config.yaml
arch: "vit"
parallel_block: false
patch_size: [8, 8]
positions: "rope"
precondition_frequency: 25
steps: 15500
Rows from block 3, named by matrix and row number. Rows with one number belong to one attention dimension. Each number is 128 + 24 x the weight over its row's rms, rounded and kept within 0 to 255. All counts start at 0. After the name is the row's rms in percent of the matrix's.
# v: attention value (model.blocks.3.attn.v.weight, 192x192), inputs 96-143
# proj: attention output (model.blocks.3.attn.proj.weight, 192x192, transposed), outputs 96-143
v.52 100 [134 138 157 125 139 106 130 124 150 148 112 190 114 121 152 151 131 112  93 121 113 114 153 154 140 107 165 161 174 134 142 135 108 153 123 106 133 117 158 116 124 135 104 142  91 124 172 133]
proj.52 101 [129 123 138 119  73 111 123 184 129  90 110 153 154  97 130 157 122  97 120 144 132 141  84 112 131 113 119 165 116 105 151 167 119 125 100 127 132 128 123 116 141 137 126 160  96  89  97 118]
v.53 095 [145 121 103 178 134 130 151 129 127 117 130 124 133  94 175 114 114  99 164 125 161 133 109 132 114 119  79 100 144 149 125 144  96 139 166 131 114 108 158 125 145  92 142 156 128 111 132  92]
proj.53 092 [135 115 151 141 108 128 139 130 176 130 131 132 129 141  74 108 140 103 151 152  90 138 129 126 164 166 124 142 157 147 132 122 108 138  80 148 109 127 119 184 131 123 139 107 126 183 123 120]
v.54 101 [143 112 145  99 105 149 140 126 105 101 129 124 156 175 125 152 131  95 175 162  73 187 125  93 106  90  92  85 153 133 169 177 107 148 144 109 170 125 140 163 163  99 160 130 109 145  87 127]
proj.54 099 [152 121  93  97 116 152 108 170 110 154 118 104 172 122  94  88 157 131 116 113 114 120 120 139 117 111 135 131 107 161 133 127 127 101 155 127 132 120 137 162 148 152 130 133  96  95 131 143]
v.55 104 [116 120 161 165 128 147 104 144 138 155 141 154 145 157 162 131 130 154 157 165 148 110 141 142 145 143 128 107 119 185 109 124 104 133 122 154 117 132 156 162 128 109 122 106 121 155 128 106]
proj.55 101 [142  99 117 138 106  89 121  91 114  93  96 140 153 142 142 149  87 137 127  96 184 127 159 163 149 155  77  86 129 134 155 136 172 114 159 117 144 161 111 142  98 120 143 145 108  93  94 106]
v.56 106 [128 146 124  90  66 161 134 131 131 138 165  85 139 106 135 134 120 128 146  92 119 127 147 130 152 147 135 137 145 157 100 142 186 192 108 174 108  82 160 148 126 133 138 144 143 117 116 136]
proj.56 106 [111 146 122 118 158 147 113 145 116 146 110 166 129 139 104 139 136 159 146 106 162 159 123 142 117 119 124 123 116 133 104 140 165 118 123 145  98 128 125 102  83 147 150 168 113 136 132 119]
v.57 101 [102 166 117 141 119  97 123 117 203 129 115 138 109 136 104 153 112 127 155 138 156 186 144 137 101 121 148 120  91 120 111 118 108 110 160 156 125 108 149 103  68 136 106 106 138  83 136  90]
proj.57 102 [129 138 147 144 123 159 129  97 119 117 123 169  96 106  99 143 139 123 145 159 118  87  88 161 162 131 146 135  98 153 114 118 146 143 116 116 160 120 171 160 121 130 169 130 149 158 143 162]
v.58 094 [158 120 128 109 153 139 140  92 130 159 117 152 115 174 129 131  84 107 108 139 106  97 133  99 147  90  74 122 116  90 101 107 119 145 115 147 127 121 167 149 117 155 133 136 114  95 167 109]
proj.58 096 [120 144 131  96 130 151 121 152 125 125  86 105  75  94 105 175 105  97 160 164  84 135 148 172 123 135 140 111 150 113 139 146 121 138 150 126 133 177  98 146 147 134 190 156 135 173 123 110]
v.59 105 [132 133 115 149 109 189 168 114 140 143 183 181 149 130 141 143 132 134 172  73 135 133 131 103  91 160 160 108 165 120 141 111 125 102 149 143 141 100 159 135  96 149 157 110 117  97 118 135]
proj.59 104 [ 84 143 155 101 141 118 116 144 134 121 138 111 132 168 143 100 137 127 106 146 188 125 101 118 121 118 114 120 143 135 115 147 159 108 111 175 153 119 155 106 170 131 134 140 111 102 171 116]
v.60 098 [134 143 109  80 109  84 138 100 130 113 177 127 121 142 137 143 107 132 154 108 106 119  95 174 108 162 136 127 100 149 105 114 117 127 149  89 148 116 150 140  98 117 124 148 128 125 102 114]
proj.60 099 [135  97 116 151 147 154 127 125 136  58 137 109 113 134 139 119 124 114 133 201 124 147 130 144 118 110 137 127 125  94 143 137 125 112 161 134 103 165 101 112 155 153 111 124  64 141 147 149]
v.61 105 [109 123 124 152 116 147 121 153  89 130 136  95 120 118  95 113 117 133 155  93 137  98 124 102  91  99  79 120 154 119 171 117  93 117  98 111 119 146  79 109 129  89 102 145  92  88 109  92]
proj.61 104 [139 157 137 148 121  75 144 147 138 131 130  84 143 105 157 162 140 125 178 138 116 167  98 162 118 107 116 113 144  96 159 107 122 148 123 178 130 154 176 144 101 166 106 149  88 108 149 141]
v.62 111 [126 117 135 106 113  86 117 114  88 152  95  92 111 123 131  84 125 122  71  97 146 113 135 146 131  96 111 148 103 131 142 115 126 112 126 147 106 112  95 153 129 121 127 143 149 148 125  94]
proj.62 101 [115 111 136 110 134 155  96 142 126 151 109 112 118 132  96 129 172 126 117 157 149 125 132 162 141 154 109 152  99  77 133 140 103 152 118 103 141 144 113 157 126 131 142 100 117 108 107 148]
v.63 097 [132 162  90 170 145 110 130  89 118 136 121 112 123 101 116 154 108 118  81  98 127 170 138  94 108 108 150 133 106 115 132 123 125 105 154 141 152 162 108 150 115  97 151 103 101 151 170 125]
proj.63 098 [138  90 147 149 178 117 112 156 138 141 116  90  91  98 151 129 122 123 148 124 108 136 148 171 127 165 114  65 124 113 109 142 119 113 147 150 163 133 154 128 109 140 117 163 126 140 109 107]
v.64 104 [144 186 127 110 176 141 100 111 166 105 120 179 123 153 191 111 136 129 119 113 148 125 125  86 152 130 119 166 167 159 133 124 156 138 127 147 150 173 113 175 117 103 139 129 104 152 146 125]
proj.64 096 [ 99  88 147 139 109 151 116 140 113 123 211 133 122  96 101 103 121 135 124 112 136  80 139 149  70 169 144 143 129 160 133 119 133 162 111 100 155 115 122 141 123 153 107 122 112 154 136 117]
v.65 100 [145 104 150  96 138 147 109 122 123 141 152 125 179 123 132 130 186 164 132 141 163 133 139 101 133 137 122 138 118 124 106 144 118 126 141 126 120 149 108 138 125 136 154 147 160 166 167 143]
proj.65 100 [143 175  94 168 134 126 120 168 153 110 123 134 131 130 141 145 120 138  83 113 146 153 152  98 146 131 150  99 101 136 153 165 134 136 121 128  78 132 170 120  97 151 133 130 126 152 154 112]
v.66 119 [ 97 144 161 167 154  74  82 133 102 151  96 111  92 122  94  99 131 127 112  60 120 136  85 106 131  85  85 148 105  86 125 108 121  91 103 151 113 144 120 110 109 142 101 132 139  85 135 139]
proj.66 103 [166 128 159 139 123 142 130 125 137 159 140 112 159 114  82 111 149 117 160 120 139 132 166 126 129 127 124 117 175 124 123 153 109 134  96 101 122 122 156 105 133 104 155 112 125 173  74 107]
v.67 107 [106 137 113 130 112 115 128 124 147 164  78 124 140  99 113 126 138  78 149 151  98 129 123  96 164 190 125 129 112 123 156 167 102 111 149 118 160 102 105 125 170 128 130 175 157 102 116 130]
proj.67 105 [144 106  80 129 105 134 100 150 125  99 129 146 161 106 172 110 101 172  99 127 160 106 173 153 132 120 191 136 148  95 114 113 132 120 172 146 128 135 111 139 143 112 187 105 186 147 146 148]
v.68 106 [ 71 132 133 113 170  79 120  85 154 101  97 122 161  89 102 123 139 136 138 151 121 130 132 143 101 122 108 104 132 139 128 126  97 145 100 125 131 120  93 157 144  93 120 156 149 176 134 165]
proj.68 089 [ 98 165 112 143 128 197 110 134 144 142 118 118 146 149 125 116 148 152  84 183 139 142 141 143 130 179 124 104 170 131 119 119 124 152 121 143 106 108 132 156 130 114 126 121 153 144 113  91]
v.69 112 [128 113 128 126 128 156 131 124 151 164 102  95 119 121 149  90 124 160 104 111 148 136 118 142 187 154 159  94 143 138 133 110 113 179 119 110 148 140  98 105 117 179 118 125 144 156 128 128]
proj.69 099 [ 98 168 127 151 148 149 114 152 123 135 124 152 109 106 152 146 138  98 147 139  75 103  82 134 140 117 123 110 135  89 146 112 132 141  96 147  84 100 114 109 143 138 167 123 111 138 167 197]
v.70 110 [144 121 132 171 175  88 121 112 102 121 133  61  98 142 124 103 142 136 144 123 106 110 130  90 116  56 105 116  95 134 125 152 126 137 127 122 115 116  97 100  90 123  79 136 152 120 140  84]
proj.70 107 [155 126 138 118 114 130 154  88 133 116  93 155 139  95 141 107 116 141 149 108 122 106 145 183  88 110 123  81 164 173 123 106 143 137 154 164 168 121 119 109 121 127 119  97 105 121 119 166]
v.71 105 [ 81  87 120 140 127 181 134 138 164 162 140 135 131 144 139 145  87 122 158  98  84 131 159 141 141 107 116 128 132 127 136 123 145 137 120 194 135 133 126 119 146 137 156 122  89  98  98 132]
proj.71 100 [115 116 113 108 117 123 125 109 115 125 101 148 101 167  92 143 142 100 146 113 108 117 161 136  76 143 172 158 145 151 109  95 153 150  97 137 141  81 112 116  92  76 132 137 139 149 119 163]
v.72 102 [136 108 139 144  81 170 159 142 134 159 160  99 104 184 149 116 112 123 160 137 134 115 132 138 124 141 186 108 156 122 131 119 147 120 104 135 117 126 128  89 173 137 154 158 148 156  95 137]
proj.72 105 [120 131  96 153 120 141 123 141 109 114  74 134 153  85 143 131 173 121 161 155 134 159 142 127 139 132 122 146 134  71  99 120 145 112 165 119 173 139 153 115 125 142 193 118 113 135 129 126]
v.73 106 [140 133 149 122 163 158 138 122  94 128 166 140 114 178 180 122 137  98 161 140  85 153 152 145 142 135 112 134 132 106 179 141 178 157 138  89 136 168 187 154 151 133 143 118 121 107 105 164]
proj.73 097 [125 112 161 113 117 124 159 114 121  98 149 176 112 105 112 144 119 170 144 147 103 130 117  88 127 165 152 137 156 145 109 141 154 138 139 115 135 121 116 137  94 131 132 114 130 175 126  91]
v.74 105 [116 133 116 133 114 128 127 150 141  95 164 134 104 113 109 142 175 123  99  99  97 108 127 111 136 102 124 105 115 148 152 131 145 137  87 113 150  86 190 145 109 108 167 141 123 150 101  91]
proj.74 098 [139 119 121 133 133 101 136  63  60 136  80 167 124 124 134 132 148 126 138 134  98 154 147 102 130 144 141 184 101 118 125 119 123  96 113 145 118 108 121  89  99 130 110  94 115 114 112 139]
v.75 110 [128 139 179 129 116  92  93 131 145 146 135 163 124 129 124 156 122  78 150 150 128 165 115 124 119 124 153 119 123  73 133 118 134  90 136 136 117 115 144 129 155 105 135 129 155 107 157 134]
proj.75 106 [140 146 124 163  76 149 121 154 143 153 162 126 107  99 130  92 153 134 101 151 124 173 122 170 131 128  91 120 134 157 116 159  89 134 126 142 127 135 169 110 140 111 134 161 117 134 116 122]
v.76 112 [ 95 157 132 132 103 118 102 137 114 141 117 130 131 127  88 129 108 130 140 160 126 117 109 162 118 105 166 139 173 154 127 166 102 102 133 148 108 134 133 132 140  84 158 105 128 129 104 163]
proj.76 104 [165 128 131 146 132  98 111 112 122 150 117 150  94  90 132 143 124  91 183 132 104 125 129 107 103 106 141  97 193 126 129 118 125  97 165  82 119  90 114 121 153 106 149 124  85  93  81 114]
v.77 108 [131 120  72 157 137 116 160 121 115 105 132 159 142 157 118 140 148 142 160 135 139 158 144 111 150 114 117 102 134  50 156 145  91 144 119 114 112  88 140 149 128  95  76 162 176 110 134 155]
proj.77 101 [136 140 145 166 131 114 127 105 171 153  90 122 119 143 149 148 155 158 159 119 111 135 101 151 144 155 119 134 116 173 145 139 124 137 158 106  85 126 146 142 138 135 191 143 110 100 102 153]
v.78 100 [117 126 150 181 147 119 147 110 138 117 161 141 109  82 147 122 128 128 147 126 127 118 132 124 167 172 159 153 123 157 110  90  64 180  77 129 128 142 132 136 122 105 128 108 113 170 139 148]
proj.78 093 [101 170 128 127  64 106 155 153 138 166 124 118 166 115 105 129 117  84  96 146  93 137 159 114 109 152 151 109 119 175 129 154 151 120 125 131 123  88 128 146  91 139 116 184 131 145 129 111]
v.79 114 [124 125 105 164  83 136  92 144  77 160 125 108 132 107 133 146 115 127 134  89 154 126 145 146 133 106 135 169 126 131 121 124 173 139 107 102 165 140 140 155 115 124 141 140 151 146 164 181]
proj.79 109 [ 83 121 108  94 133 122 116 112 135  97 135 131  85 133 114  96 128 147 142 115 111 153 128 115 123 125 151 112 156 117  93 159 154 138 124 127 106 133 150 134 133 133 134 123 121 172  76 124]
v.80 113 [104 127 107  85 139 116 117  70 111 144 154 134 115 113 128 118 112  92 138  96  89 101 136 155 120 167 132 111 148 104 125  92 116  92 131  83 134 113 107 146 145 159  87  93 121 150 114 132]
proj.80 101 [118 145 135 120 120 109 117 136 179 122 138 149 124 143 113 120 144 134 126 135 136  95 151 112 119  95 126 111 106 145 109 159 129 169 168 152 118 109 107 125 104  89 114 160 154 122 141 103]
v.81 104 [141 150 159 139  97 126 121 145 135 139 151  91 132 124 150  99 121 130 176 119 133 108 112 114 105  80 138  96 150  88  83 137 132 100 146 149 113 151  99 161 128 140 145 147 110 139 112 127]
proj.81 093 [138 164 112 147 138 127 145 137 121 164 106 141 147 122 166 116 125 100 127 119 104 127 143 155 162 139  97 171 168 128 109 128 132  88 167 126 135 172 157 158 116  88 141 108 111 106 148 115]
v.82 106 [140 116 126 138 117 150 134 136 149 149 141 130 146 168 151 174 169  84 159 136  92 111 119 115 119 130 155 115 144 105 114 153 144  92 110 145 112 161  99 139 161 147 143 166 138 101 130 125]
proj.82 099 [156 173 130 100 144 115 138 103 139 119 142 156 123 137 129 115 104 153  93 148 115 137 140 120 187 129 113 120 107 143 130 146 155 159 147 154 100 132 123 118 109 135 181 154 105 124 144 123]
v.83 106 [105 126 153 102 101 118 109 119 139  94 146 161 146 119 107 133 109 150 114 122  91 127  90 119 141 137 154 112 107 133 134 111 165  67  78 133 113 173 149 134 131 154 145 115 165 130 125 157]
proj.83 096 [132 164 118 144 120  92 141 114 125 119 112 136 175  92 136 123 158 107 137 160 115 145 129 155 152 130 149 125 188 144 124 112 135  74 148  67 179 129 135 150 163  94  96 146 126 141 110 118]
v.84 117 [139 109  90 139 148 142 118 111 125 121 135 105 115 106 103 104 130 117 123 126 149 130 115 114 123  93 123 148  80 113  90 101 102 135 161  82 135 125 130 152 134 116 115 132 145 131 105 204]
proj.84 103 [126 182 123  85 173 134 148 139 166 120  91 141 111 116 115 128 132 143 104 160 137 122 159 121 134 136 124 143 163 148 138 104 149 102 139 154 129 140 137 116 126 145  97 175  75 117 109 105]
v.85 110 [ 64 136 140  91 123  99 146 125 150 145 116 105 151 136 181  82  97 160 119  98 172 146 114 129 120 102 149 113  89 141  78 133 142  88 105 142 129 133 132 148 149  82  99 115 170 108 109 109]
proj.85 098 [136 152 132 136 106 110 119 152 155 165 189 111 136  75 128 139 138  95 150 135  90 152 114 116 149  77 147 119 145 117 101  71 135 118 134 127 151 115  93 136 142 145 102 149 137  92 149 120]
v.86 101 [142  95 155  97 138 170 103 140 147 132 104 102  84 101 121 123 123 117 137 113 165 162 111 161 112 182 129 138  97  79 130 127 123 100 137 145 123 133 136 150 118 132 115 173 139 128  98 114]
proj.86 101 [158 128 106  88 135 138 131 107 119 126 164 119 100 128 131 130 155 112 102 119 162 156 119 120 136 148 149 106 144 137 117 107 105 111 119 139 125 138 111 121 142 109 105 131 146 124 150 135]
v.87 109 [146 114 173 143 111 104 141 147 114 120 129 158 121  55 138 112 141 123 162  92 131 139  76  98 134 108 119  82 111 144 110 103 117 113 139 129 117 161 125 108 106 136 118 158  87 125 125  88]
proj.87 102 [135  74 149  82 141 134 139 134 107 120 129  97 128  70  88 136 159 144 132 155  80 108 138 125 119 103 152 107 134 169 101 146 103 116 111 169 134 132 109 128 135 142 127 159 182 134 124 114]
v.88 110 [166 122 137 134 115 136 118 150 139 127 115 140 189 131 145 116 126  99 161 126 147 102 142 144 135 104 143 134 135 131 128  91 150 152 146 106 127 158 135 104 140  81 126 136 122 119 121 101]
proj.88 096 [133 121 102  94 132 116 132 115 154 100  90 124 106 120 153 106 145 114 106 142 111  89 107 135 161 137  99  99 141 115 108 120 146 135 142 138  95 100 134 165 135 138 158 145  81 129 171 116]
v.89 114 [141  76  77 121 119 144 115  95 136  65 151 144  86 167  97 106 133 118 126 135 124 150 113 111 123 112 128 158 106 145  99 146  70 151 110 108 145 120 122 117 158 144 139 158 161 132 121 128]
proj.89 098 [120 166 172 120 138 185 169 147 114 122 118 132 155 120 134  91 152 166 138 110 156  94 105 138 123 153  85 148 143 110 109 100 171 165 136 116 127 126 143 146  75 103 157 118 100  73 131 152]
v.90 103 [142 150 117  69 109 166 107 157 154 108 138 117 152 117 143 124 150 136 155 135 127 140 164 105 137 114  98 145 128 112 151 117 102 137 151 145 174 139 128 110 125 142 134  72 127 120 126 110]
proj.90 096 [146 134 125 156  92 128 151 108 168 142 119 158 131 102 121 146 134 117 146 128 135 107  68 127 127 124 130 118 116 123 142 112 107  87 128 121 138  75  99 150 176 112 128 145 113 169 119 151]
v.91 102 [109 107 127 163 119 136 135 122 112 146 127 146 126 141  98 121 147 135 146 117  85 123  99 147  95 125 127 121 144 152  89 153 157 111 124 152 111 111  65 116 140 149  99  92  85 100  87 119]
proj.91 091 [164 126 116  86 138 100  80  91  77 128 175 138 111  83 117 105  99  98 132 127 160 140 147 121 126 113 122 140 161 130 134 105 126 193 124 165 106 103 142  80 143 118 120 135 151 157 140 121]
v.92 113 [137 142 142 116 127 138 145 122 148 187 153 151 184 133 135 137 167  82 172 125 119 138 143 124 173 160 144 136 132 138 140 114 164 138 177 122 144 172 145 141 120 127 122  90  78 107 120 125]
proj.92 105 [122 111  82 116 123 151 128 137 104 151 144  91 133 127 129 144 153 131 165 157 133 119 125 124 159 155 132 121 149 103  95 128 120 132 157 153 164 157 125 119  91 168 134 146 119  95 162 150]
v.93 108 [147 124 104 106  99  92  87 122 151 145 144 145 104  99 140 150  78  83 154 117 123  93 102 122 144  76 160 123 151 104  88  90  87 127 137  96 127  99 109 148 103 121 146  76 148 130 122 101]
proj.93 095 [181 176  99 155 157 141 141 130 161 169 142 162  92 164 144 123 127 153 128 126 133 120 116 137  96 124  89 137 148 126 131 148 108 103 132 149 125 138  87 109  90 141 155 142 155 159 130 139]
v.94 106 [162 139 123 128 129 136 150 106 131 152 121 125 150  99 104 163 169 145 177 157 119 127 130 111 147 148 149 131 118 168 114 145 133 176 177 142 152 159 110 123  96  38 176 143 134 148 136 142]
proj.94 104 [129 156  58 130 134 143 117 169 132 102 125 160 137 144  89 134 176 131 141 163 138  94  95 139 131  98 147  95 131 139 115  81 127 173  99 155  69  77 110 115 126 184 148 163 117 107 145 134]
v.95 102 [ 96 184  84 137 132 164 120 106 145 155 118 156 106  89 160 134 118 116 153 164 124 124 177 140 171 118 127  79  88 112 190 132 126  98  85 139 106 107 114 153 120 119 102  99 117  94 111 115]
proj.95 095 [105 126 121 139 149 129 107 103  90 135 120  96 184  98 136 108 139 143 139  79  75 130 103 111 110 154 131 132 129 138 148  87 146 106 182 153 175 120 106  97 146 142 112 127 150 111 122 136]
v.96 096 [132 115 100 128  89 147  96 135 205 160 125 109 121 124 134 143 135 145 138 137 161 115 167 122 136 132 119 141 156 131 119 127 108  95  88 118 183 125 117 147 145  84 127 134  82 144 149 148]
proj.96 101 [144 111 117 149 120 122 113 152 109 166 134  99 168 122 132 133 126 134 140 161 159  94 175 147 146 147 121 115  95 151 114 115  84 165 166 185 111 144 171 107 165 142 118 125 118 110 122 123]
v.97 100 [141 167 175 112 139 100 162 112 123  89 134 124 127 108 148 138 157 142 127 101 126 142 174 168 124 157 129 142 120  69  90 136 146 112 129 118 125 115 161 140 148 143 128 142 130 140 128 141]
proj.97 104 [113 176  95 118 122 111 108  89 118  93 149 142 103 126 162 121 121 129  93  95 115 167 117 114 104 136 122 160 136 144 109 101 102  99 141 132 115 154 143 154 148 158 177 104 162 127 123 116]
v.98 100 [116 124 142 117 131  97 131 140 145 160 113 100  98 144 130 118 117 125 108 123  90  75 156 171 115 123  91 117 128 101 117 154 136 160 127 132 126 152 138  99 111 180 134 181 100 105  97 151]
proj.98 109 [ 98 138 141 125 137  76 136 125 125 148 149 125 155 151 158 115 139 145 127 141 117 101 128 133  93 122 111  92 106 123 106 148 128 174 130 162 106 116 113 150 132  80 120  79 154 152 132 105]
v.99 094 [117 153 134 133 128 132 148 146 131 144 187 153 106 150  82 128  66 117 157 130 118 134 130 107 125 203 107 127 119 127 121 123 146 109 117 121 148 125 108 108 137 124 111 138 154 134  76 109]
proj.99 097 [ 98 142 136 110 153 169 114 111 128  88  58 123 153 112 154 146 148 118 139 127 104 123 170 114 145 108 129 159 114 121 135 162 132 136  80 133 145 131 152 156 129 103 133 108 137 138 157 117]
v.100 101 [105 139 137 141 131 159 128 110  85 141  57 175 129 117 158 128 108 113 131  86  55 114 116  95 123 119 115 149 155 104 130 118  97 110 164 128 118 140 155 110  94 144 117 112 136 127 122  81]
proj.100 112 [121 173 156 152 147 100 135 159 145 129 134 123 155 109 100 170 127 118 106 103 156 148 145 136 108 171 110 110 125 127 153 171 158 118 157 117 125  96 120 115 160 127 120 111 149 119  98 145]
v.101 095 [ 69  89  69 161 122 152 120 113 100 135 143 132 101  95 137 138 182 107  95  94  57 131  98  89 141 155 151  92  91 146 114 115  95 162 119 113 151 111 112 142 141 155 157 138 109 105 160 118]
proj.101 101 [159 111 175 114 150 180 123 139 157 114 169 141 103  88 133 133 132 126 122  96 155  98 125 121 174 130 116 109 135 120 127  89 120 126 121  81  98 122 123 142 153  93 150 133 111 122  88 137]
v.102 093 [ 94 144 106 131 163 109  99 155 122 109 129 119 152 119 146 166 160 129 165 125 150 114 150 142 134 171 162 109 119 122 161 100 148 135 135 139 123 183 148 118 126 177 148 109 112 147 135 145]
proj.102 098 [128 139 114 102 145 115 120 118 188 107 130 107  98 166 138 159 138 110 158 134 175 144  99 156 105 130 140 187 130  90 117 121 165  83 126 104 143 123 153  70 194 116 167 101 113 113 130 144]
v.103 096 [126 113 155 113 150 126 107 110 145 103 157 132  93 126 109 138  88 100 116 176  98 100  77 134 145  80 138 189 178 129 113 135  99 148 140 120  82 142 150 157  99 152 104 121 144 143 151 122]
proj.103 101 [143 120 137 172 114 119 111 121 136 137 115  78 112 160 121 117 120 102 127 121 129 140 147 145 120 106 107 131  93 117  93 157  92  96 153 112 180 125  92 115 100 127 145 123 105 132 152 145]
v.104 095 [138 113  91 120 122 124 157 119  95 186 160 123 162 135  92 116 168 164 152 135 102 120 105 120 138 153 127 143 139  91 158 149 101 118 137 123 110 136 166 101  91 123  81 110 112  94 130 106]
proj.104 099 [148 112 158 105 113 121 128 132 143 107 127 109 128 117 124 106  89  70 133 108 105 118  90 130  77 162 104 140 118 116 144 108 128  63 158 149 138 142 130 100 159 123 141 119 121 136 132 161]
v.105 098 [142  99 111 121 108 172 119 140 100  95 130 119  99 143 146 143 149 143 144 110 152 106 142 146 101  97 146 150 134  91  91 136 164 104 157 142 175 130 158 161 101 110 105 172  89 123 152 144]
proj.105 100 [107 121 134 129 105 136 152 148 152 118 117 110 121 121 126 152 127 102 142  81 161 113 104 156  76 150 132 154 123  92 137 120 140 132 105 109 133  75  94 132 147 153 104 110 149 139  98 140]
v.106 092 [120 125 120 128  77 155 165 142 141 137 119 149 147 126 157 116 165 139 120 133 170 162 130 179 162 146 140 128 151 120 125 121 174 157  74 124 143 140 154 143 165  69 118 139 130  95 124 137]
proj.106 099 [124 154 126  96 117 160 127 150 124 129 148 110 133 139 107 172 125 146  96 162 164 157 154 135 118  89 151 102 116 154 173 148 136 119 156 127 111 157 133 143  72  71 192 113 153 135 106  98]
v.107 112 [136  83  95 112 161 137  87 127  94 119 143 105 132 125  69 101  96 141 156 155 112 104 106  96 143 175 115 109 137 118 117 131 130 137 135  91 118 145 124  81 120 172 135  91 118 123 136 119]
proj.107 116 [129 128 167  92 138 153 117  87 119 118 131 130 137 165  97 114 125 119 111  79 107 106 137 141 147 154 107 131  99 155 155 173 168 157  94 163 164 131  96 130 149 107 106 167 141 176 152 147]
v.108 099 [143 144 151 146 133 133 140 126 156 140 128 124 121 167 131 150 103 139 156 112 165 146 129 123 134 168  87 101 146 120 157 136 155 157 181 115 138 112 114 153 145 110 127 118 134 133 124 138]
proj.108 101 [106 155  99 184 147 114  97 145 112 122 113 143  86 125 116 125 173 137 128  93 149 134 128 136 113 142 162 135 157 143 125 101 162 167  90 119 160 110 126 179 113  84 114 121 132 145 135 131]
v.109 088 [157  67 157 123 149 100 127 133 133 136 124 101 134 120  95 137 151 127 103 176 133 148 157 116 105 109 135 150 162 137 176 141 100 129 146 134 168 106 136 118 132 155  99 140 136 103 155 148]
proj.109 092 [104 125 152 135 115  91  93 123 149 175 142 134 122 113  76 102 148 124 145 109 119 141  98 154 155 113 158 105 109 134  88 122 101 120 123 112 137 151  82 125 131 126 151 146 109  92 140 132]
v.110 102 [108 118 189 136 118 121 100 113 114 159 132 132 155 105 112  88 101 133 124 107  87 124  90 128 139 122 146 100 134 146 133 119 151 123 144 174 125 150 107 106 102  90 141 131 136 141  80 126]
proj.110 101 [152 133 147 116 154 129 118 139 111 102 113 166 161 153 127 104  89 115 139 107 130 150 140 105 103 131  93 124 124 168 113 114 156 135 107 155 114 132 153 154 112 108 131  96 112 131  75 139]
v.111 098 [121  95 154 149 102 111  96 116 135 104 140 159  86 161 110 102 125  96 104 111 104  95 145 127 126 116 141  96 134 130 134 153 125 110 129 143 102  90 121 151 133 164 145 141 149 140 147 119]
proj.111 104 [162 154 129 172 126 114 148 145 162 144 122 124 142 113 142  74 151 125 141 140 132 151 141 114 173 132 151 107 114 138 115 126 132 135 119  95 119 108  94 139 143 159  85 133  64 150 136 117]
v.112 095 [100 148 127 113 140  82 135 123 159 148 133 139 124 132 141 132 165 117 150 138 100 108  96 124 110 157  92 125 132 131  99 136 127 140 163 135 128 134  93 144 151 129 110 175 124 116 155  77]
proj.112 095 [177 176 154 108 164 142 113 138 135 100  91 124 106 157  87 120 134 105 125 104 113 133  93 111 160 133 164  99 125 121 118 121 110 137 101 131 175 148 109 126 116 121 127 164 126 110  97 168]
v.113 096 [139 140 128 117 128 116 147 116 151 147  56 152 110 107 144 132 167 121 129 111 151 114 120 117 147 162  93 146 158 155 129 127 150 125 110 145 103 177 104 139 139 133 145  92 115 118 116 142]
proj.113 097 [ 77 136 115 116 152 103 101 120 154 131 120 140 146 109 156  61 140 130 148 142 148 121 154 129  94 116 135 122 150 131 129 125 129 146 138 129 130 139 109 208 152 132 142 103 125  90 175 129]
v.114 098 [145 111 100  74 148 152 151 117 130 124 151 133  94  90 123 131  75 140 140 149  63 120 139 147 137 125  46 138 118 138 130 186 184 144  96 116 116 147  76 110 156 113 133 144 129 113 127  95]
proj.114 104 [124 117 148 150 165 137  73 134 120 165 118  91 150 174 178 165 112  90 120 166 152 137 118  95 140 133 158  96 118 179 133 155 130 142 126 114 176 129 112 152 116  70 137 123 164 187 140 148]
v.115 094 [146 171 106 152 129 153  71 127 106  97 108 121 115 123 127 136 168 146 161 136 157 139 135 163 136 113 122 100 145 141 207 121 168 126  83  98  84 120 129 128 145 134 156 117 144  96 112 119]
proj.115 098 [100 119 133  82 141 129 193 157 153 144 112 136 141 156 105 112 143 121 151 130 157 148 130 156 118 131 122 102 127 170 142 127 120  88 106 107 158 120  69 123 115 139 115  99 108 146 156 126]
v.116 101 [140 157 113 171 135 124 133 150 162  92 142 144 166 185 123 167 164 126 133 140  93 134 107 159 171  62 156 145 132 140 153 152 140 114 144 120 133 131 106 118 119 120 105 166 146  95 171  95]
proj.116 101 [154 134 143 114 142 163 120 152 126 122 112 146 101  98 103 111 149 162  86  88 150 131 131 129  66 109 151 112 158 132  97 100 131 103 148 140 133 119 109 164 180 175 100 132 100 162 117 147]
v.117 109 [169 123 129 124 121  99 117 113 135  91 148 101 104 101 132  86 160 135 148 140 160 108 119 141  61 127 136 158 121 111 119 131 129 123 119  73 157 144 127 107 116 133 123 173 161 172 116 134]
proj.117 111 [125 113  98 129  92 111  92 113 117 134 132 133  71 150 105 120 111 123  92 145 133 105 132 121 178 132 129 118 148 112 123 103  83 112  96  88 109 106 142 157 108 131 141 111 111 118 131 145]
v.118 107 [ 80 139 110 109 111 130 176 115 180 134 174 156 138 135 133  96 100 118 117 144 137 147 113 140 154 157 142 112 145 111 115 123 140 126 155 118 141 179 145 126 110 150 103 174 110 132 167 138]
proj.118 103 [ 98 101  73 161 173 138 122 132 119 101 170 134 173 124 145  96 136  89 123 151 103 117 116 133 109 141 129  85 112 119 144 131 161 139 133 108 148 133 181 163 149 120 142 125 118 128 125  99]
v.119 096 [ 95  92 142 136 131  77 149 144 115 126 149 163  93 127 112 113  90  99 129 150 131 118 133 123 129 149 136 148 111 118 127 118 173 148 141  94  85 127  95 105  97 185 132 144 155 123 166 130]
proj.119 100 [156 137 186 130 135 127 129 155 164 138 144 121 136 165 136 116 127 144 131 101 123 144  87 119 142  97  99 108 114 106 125 152 154 170 176 137 173 121 133  85 166 122 146 115 167 136 129 140]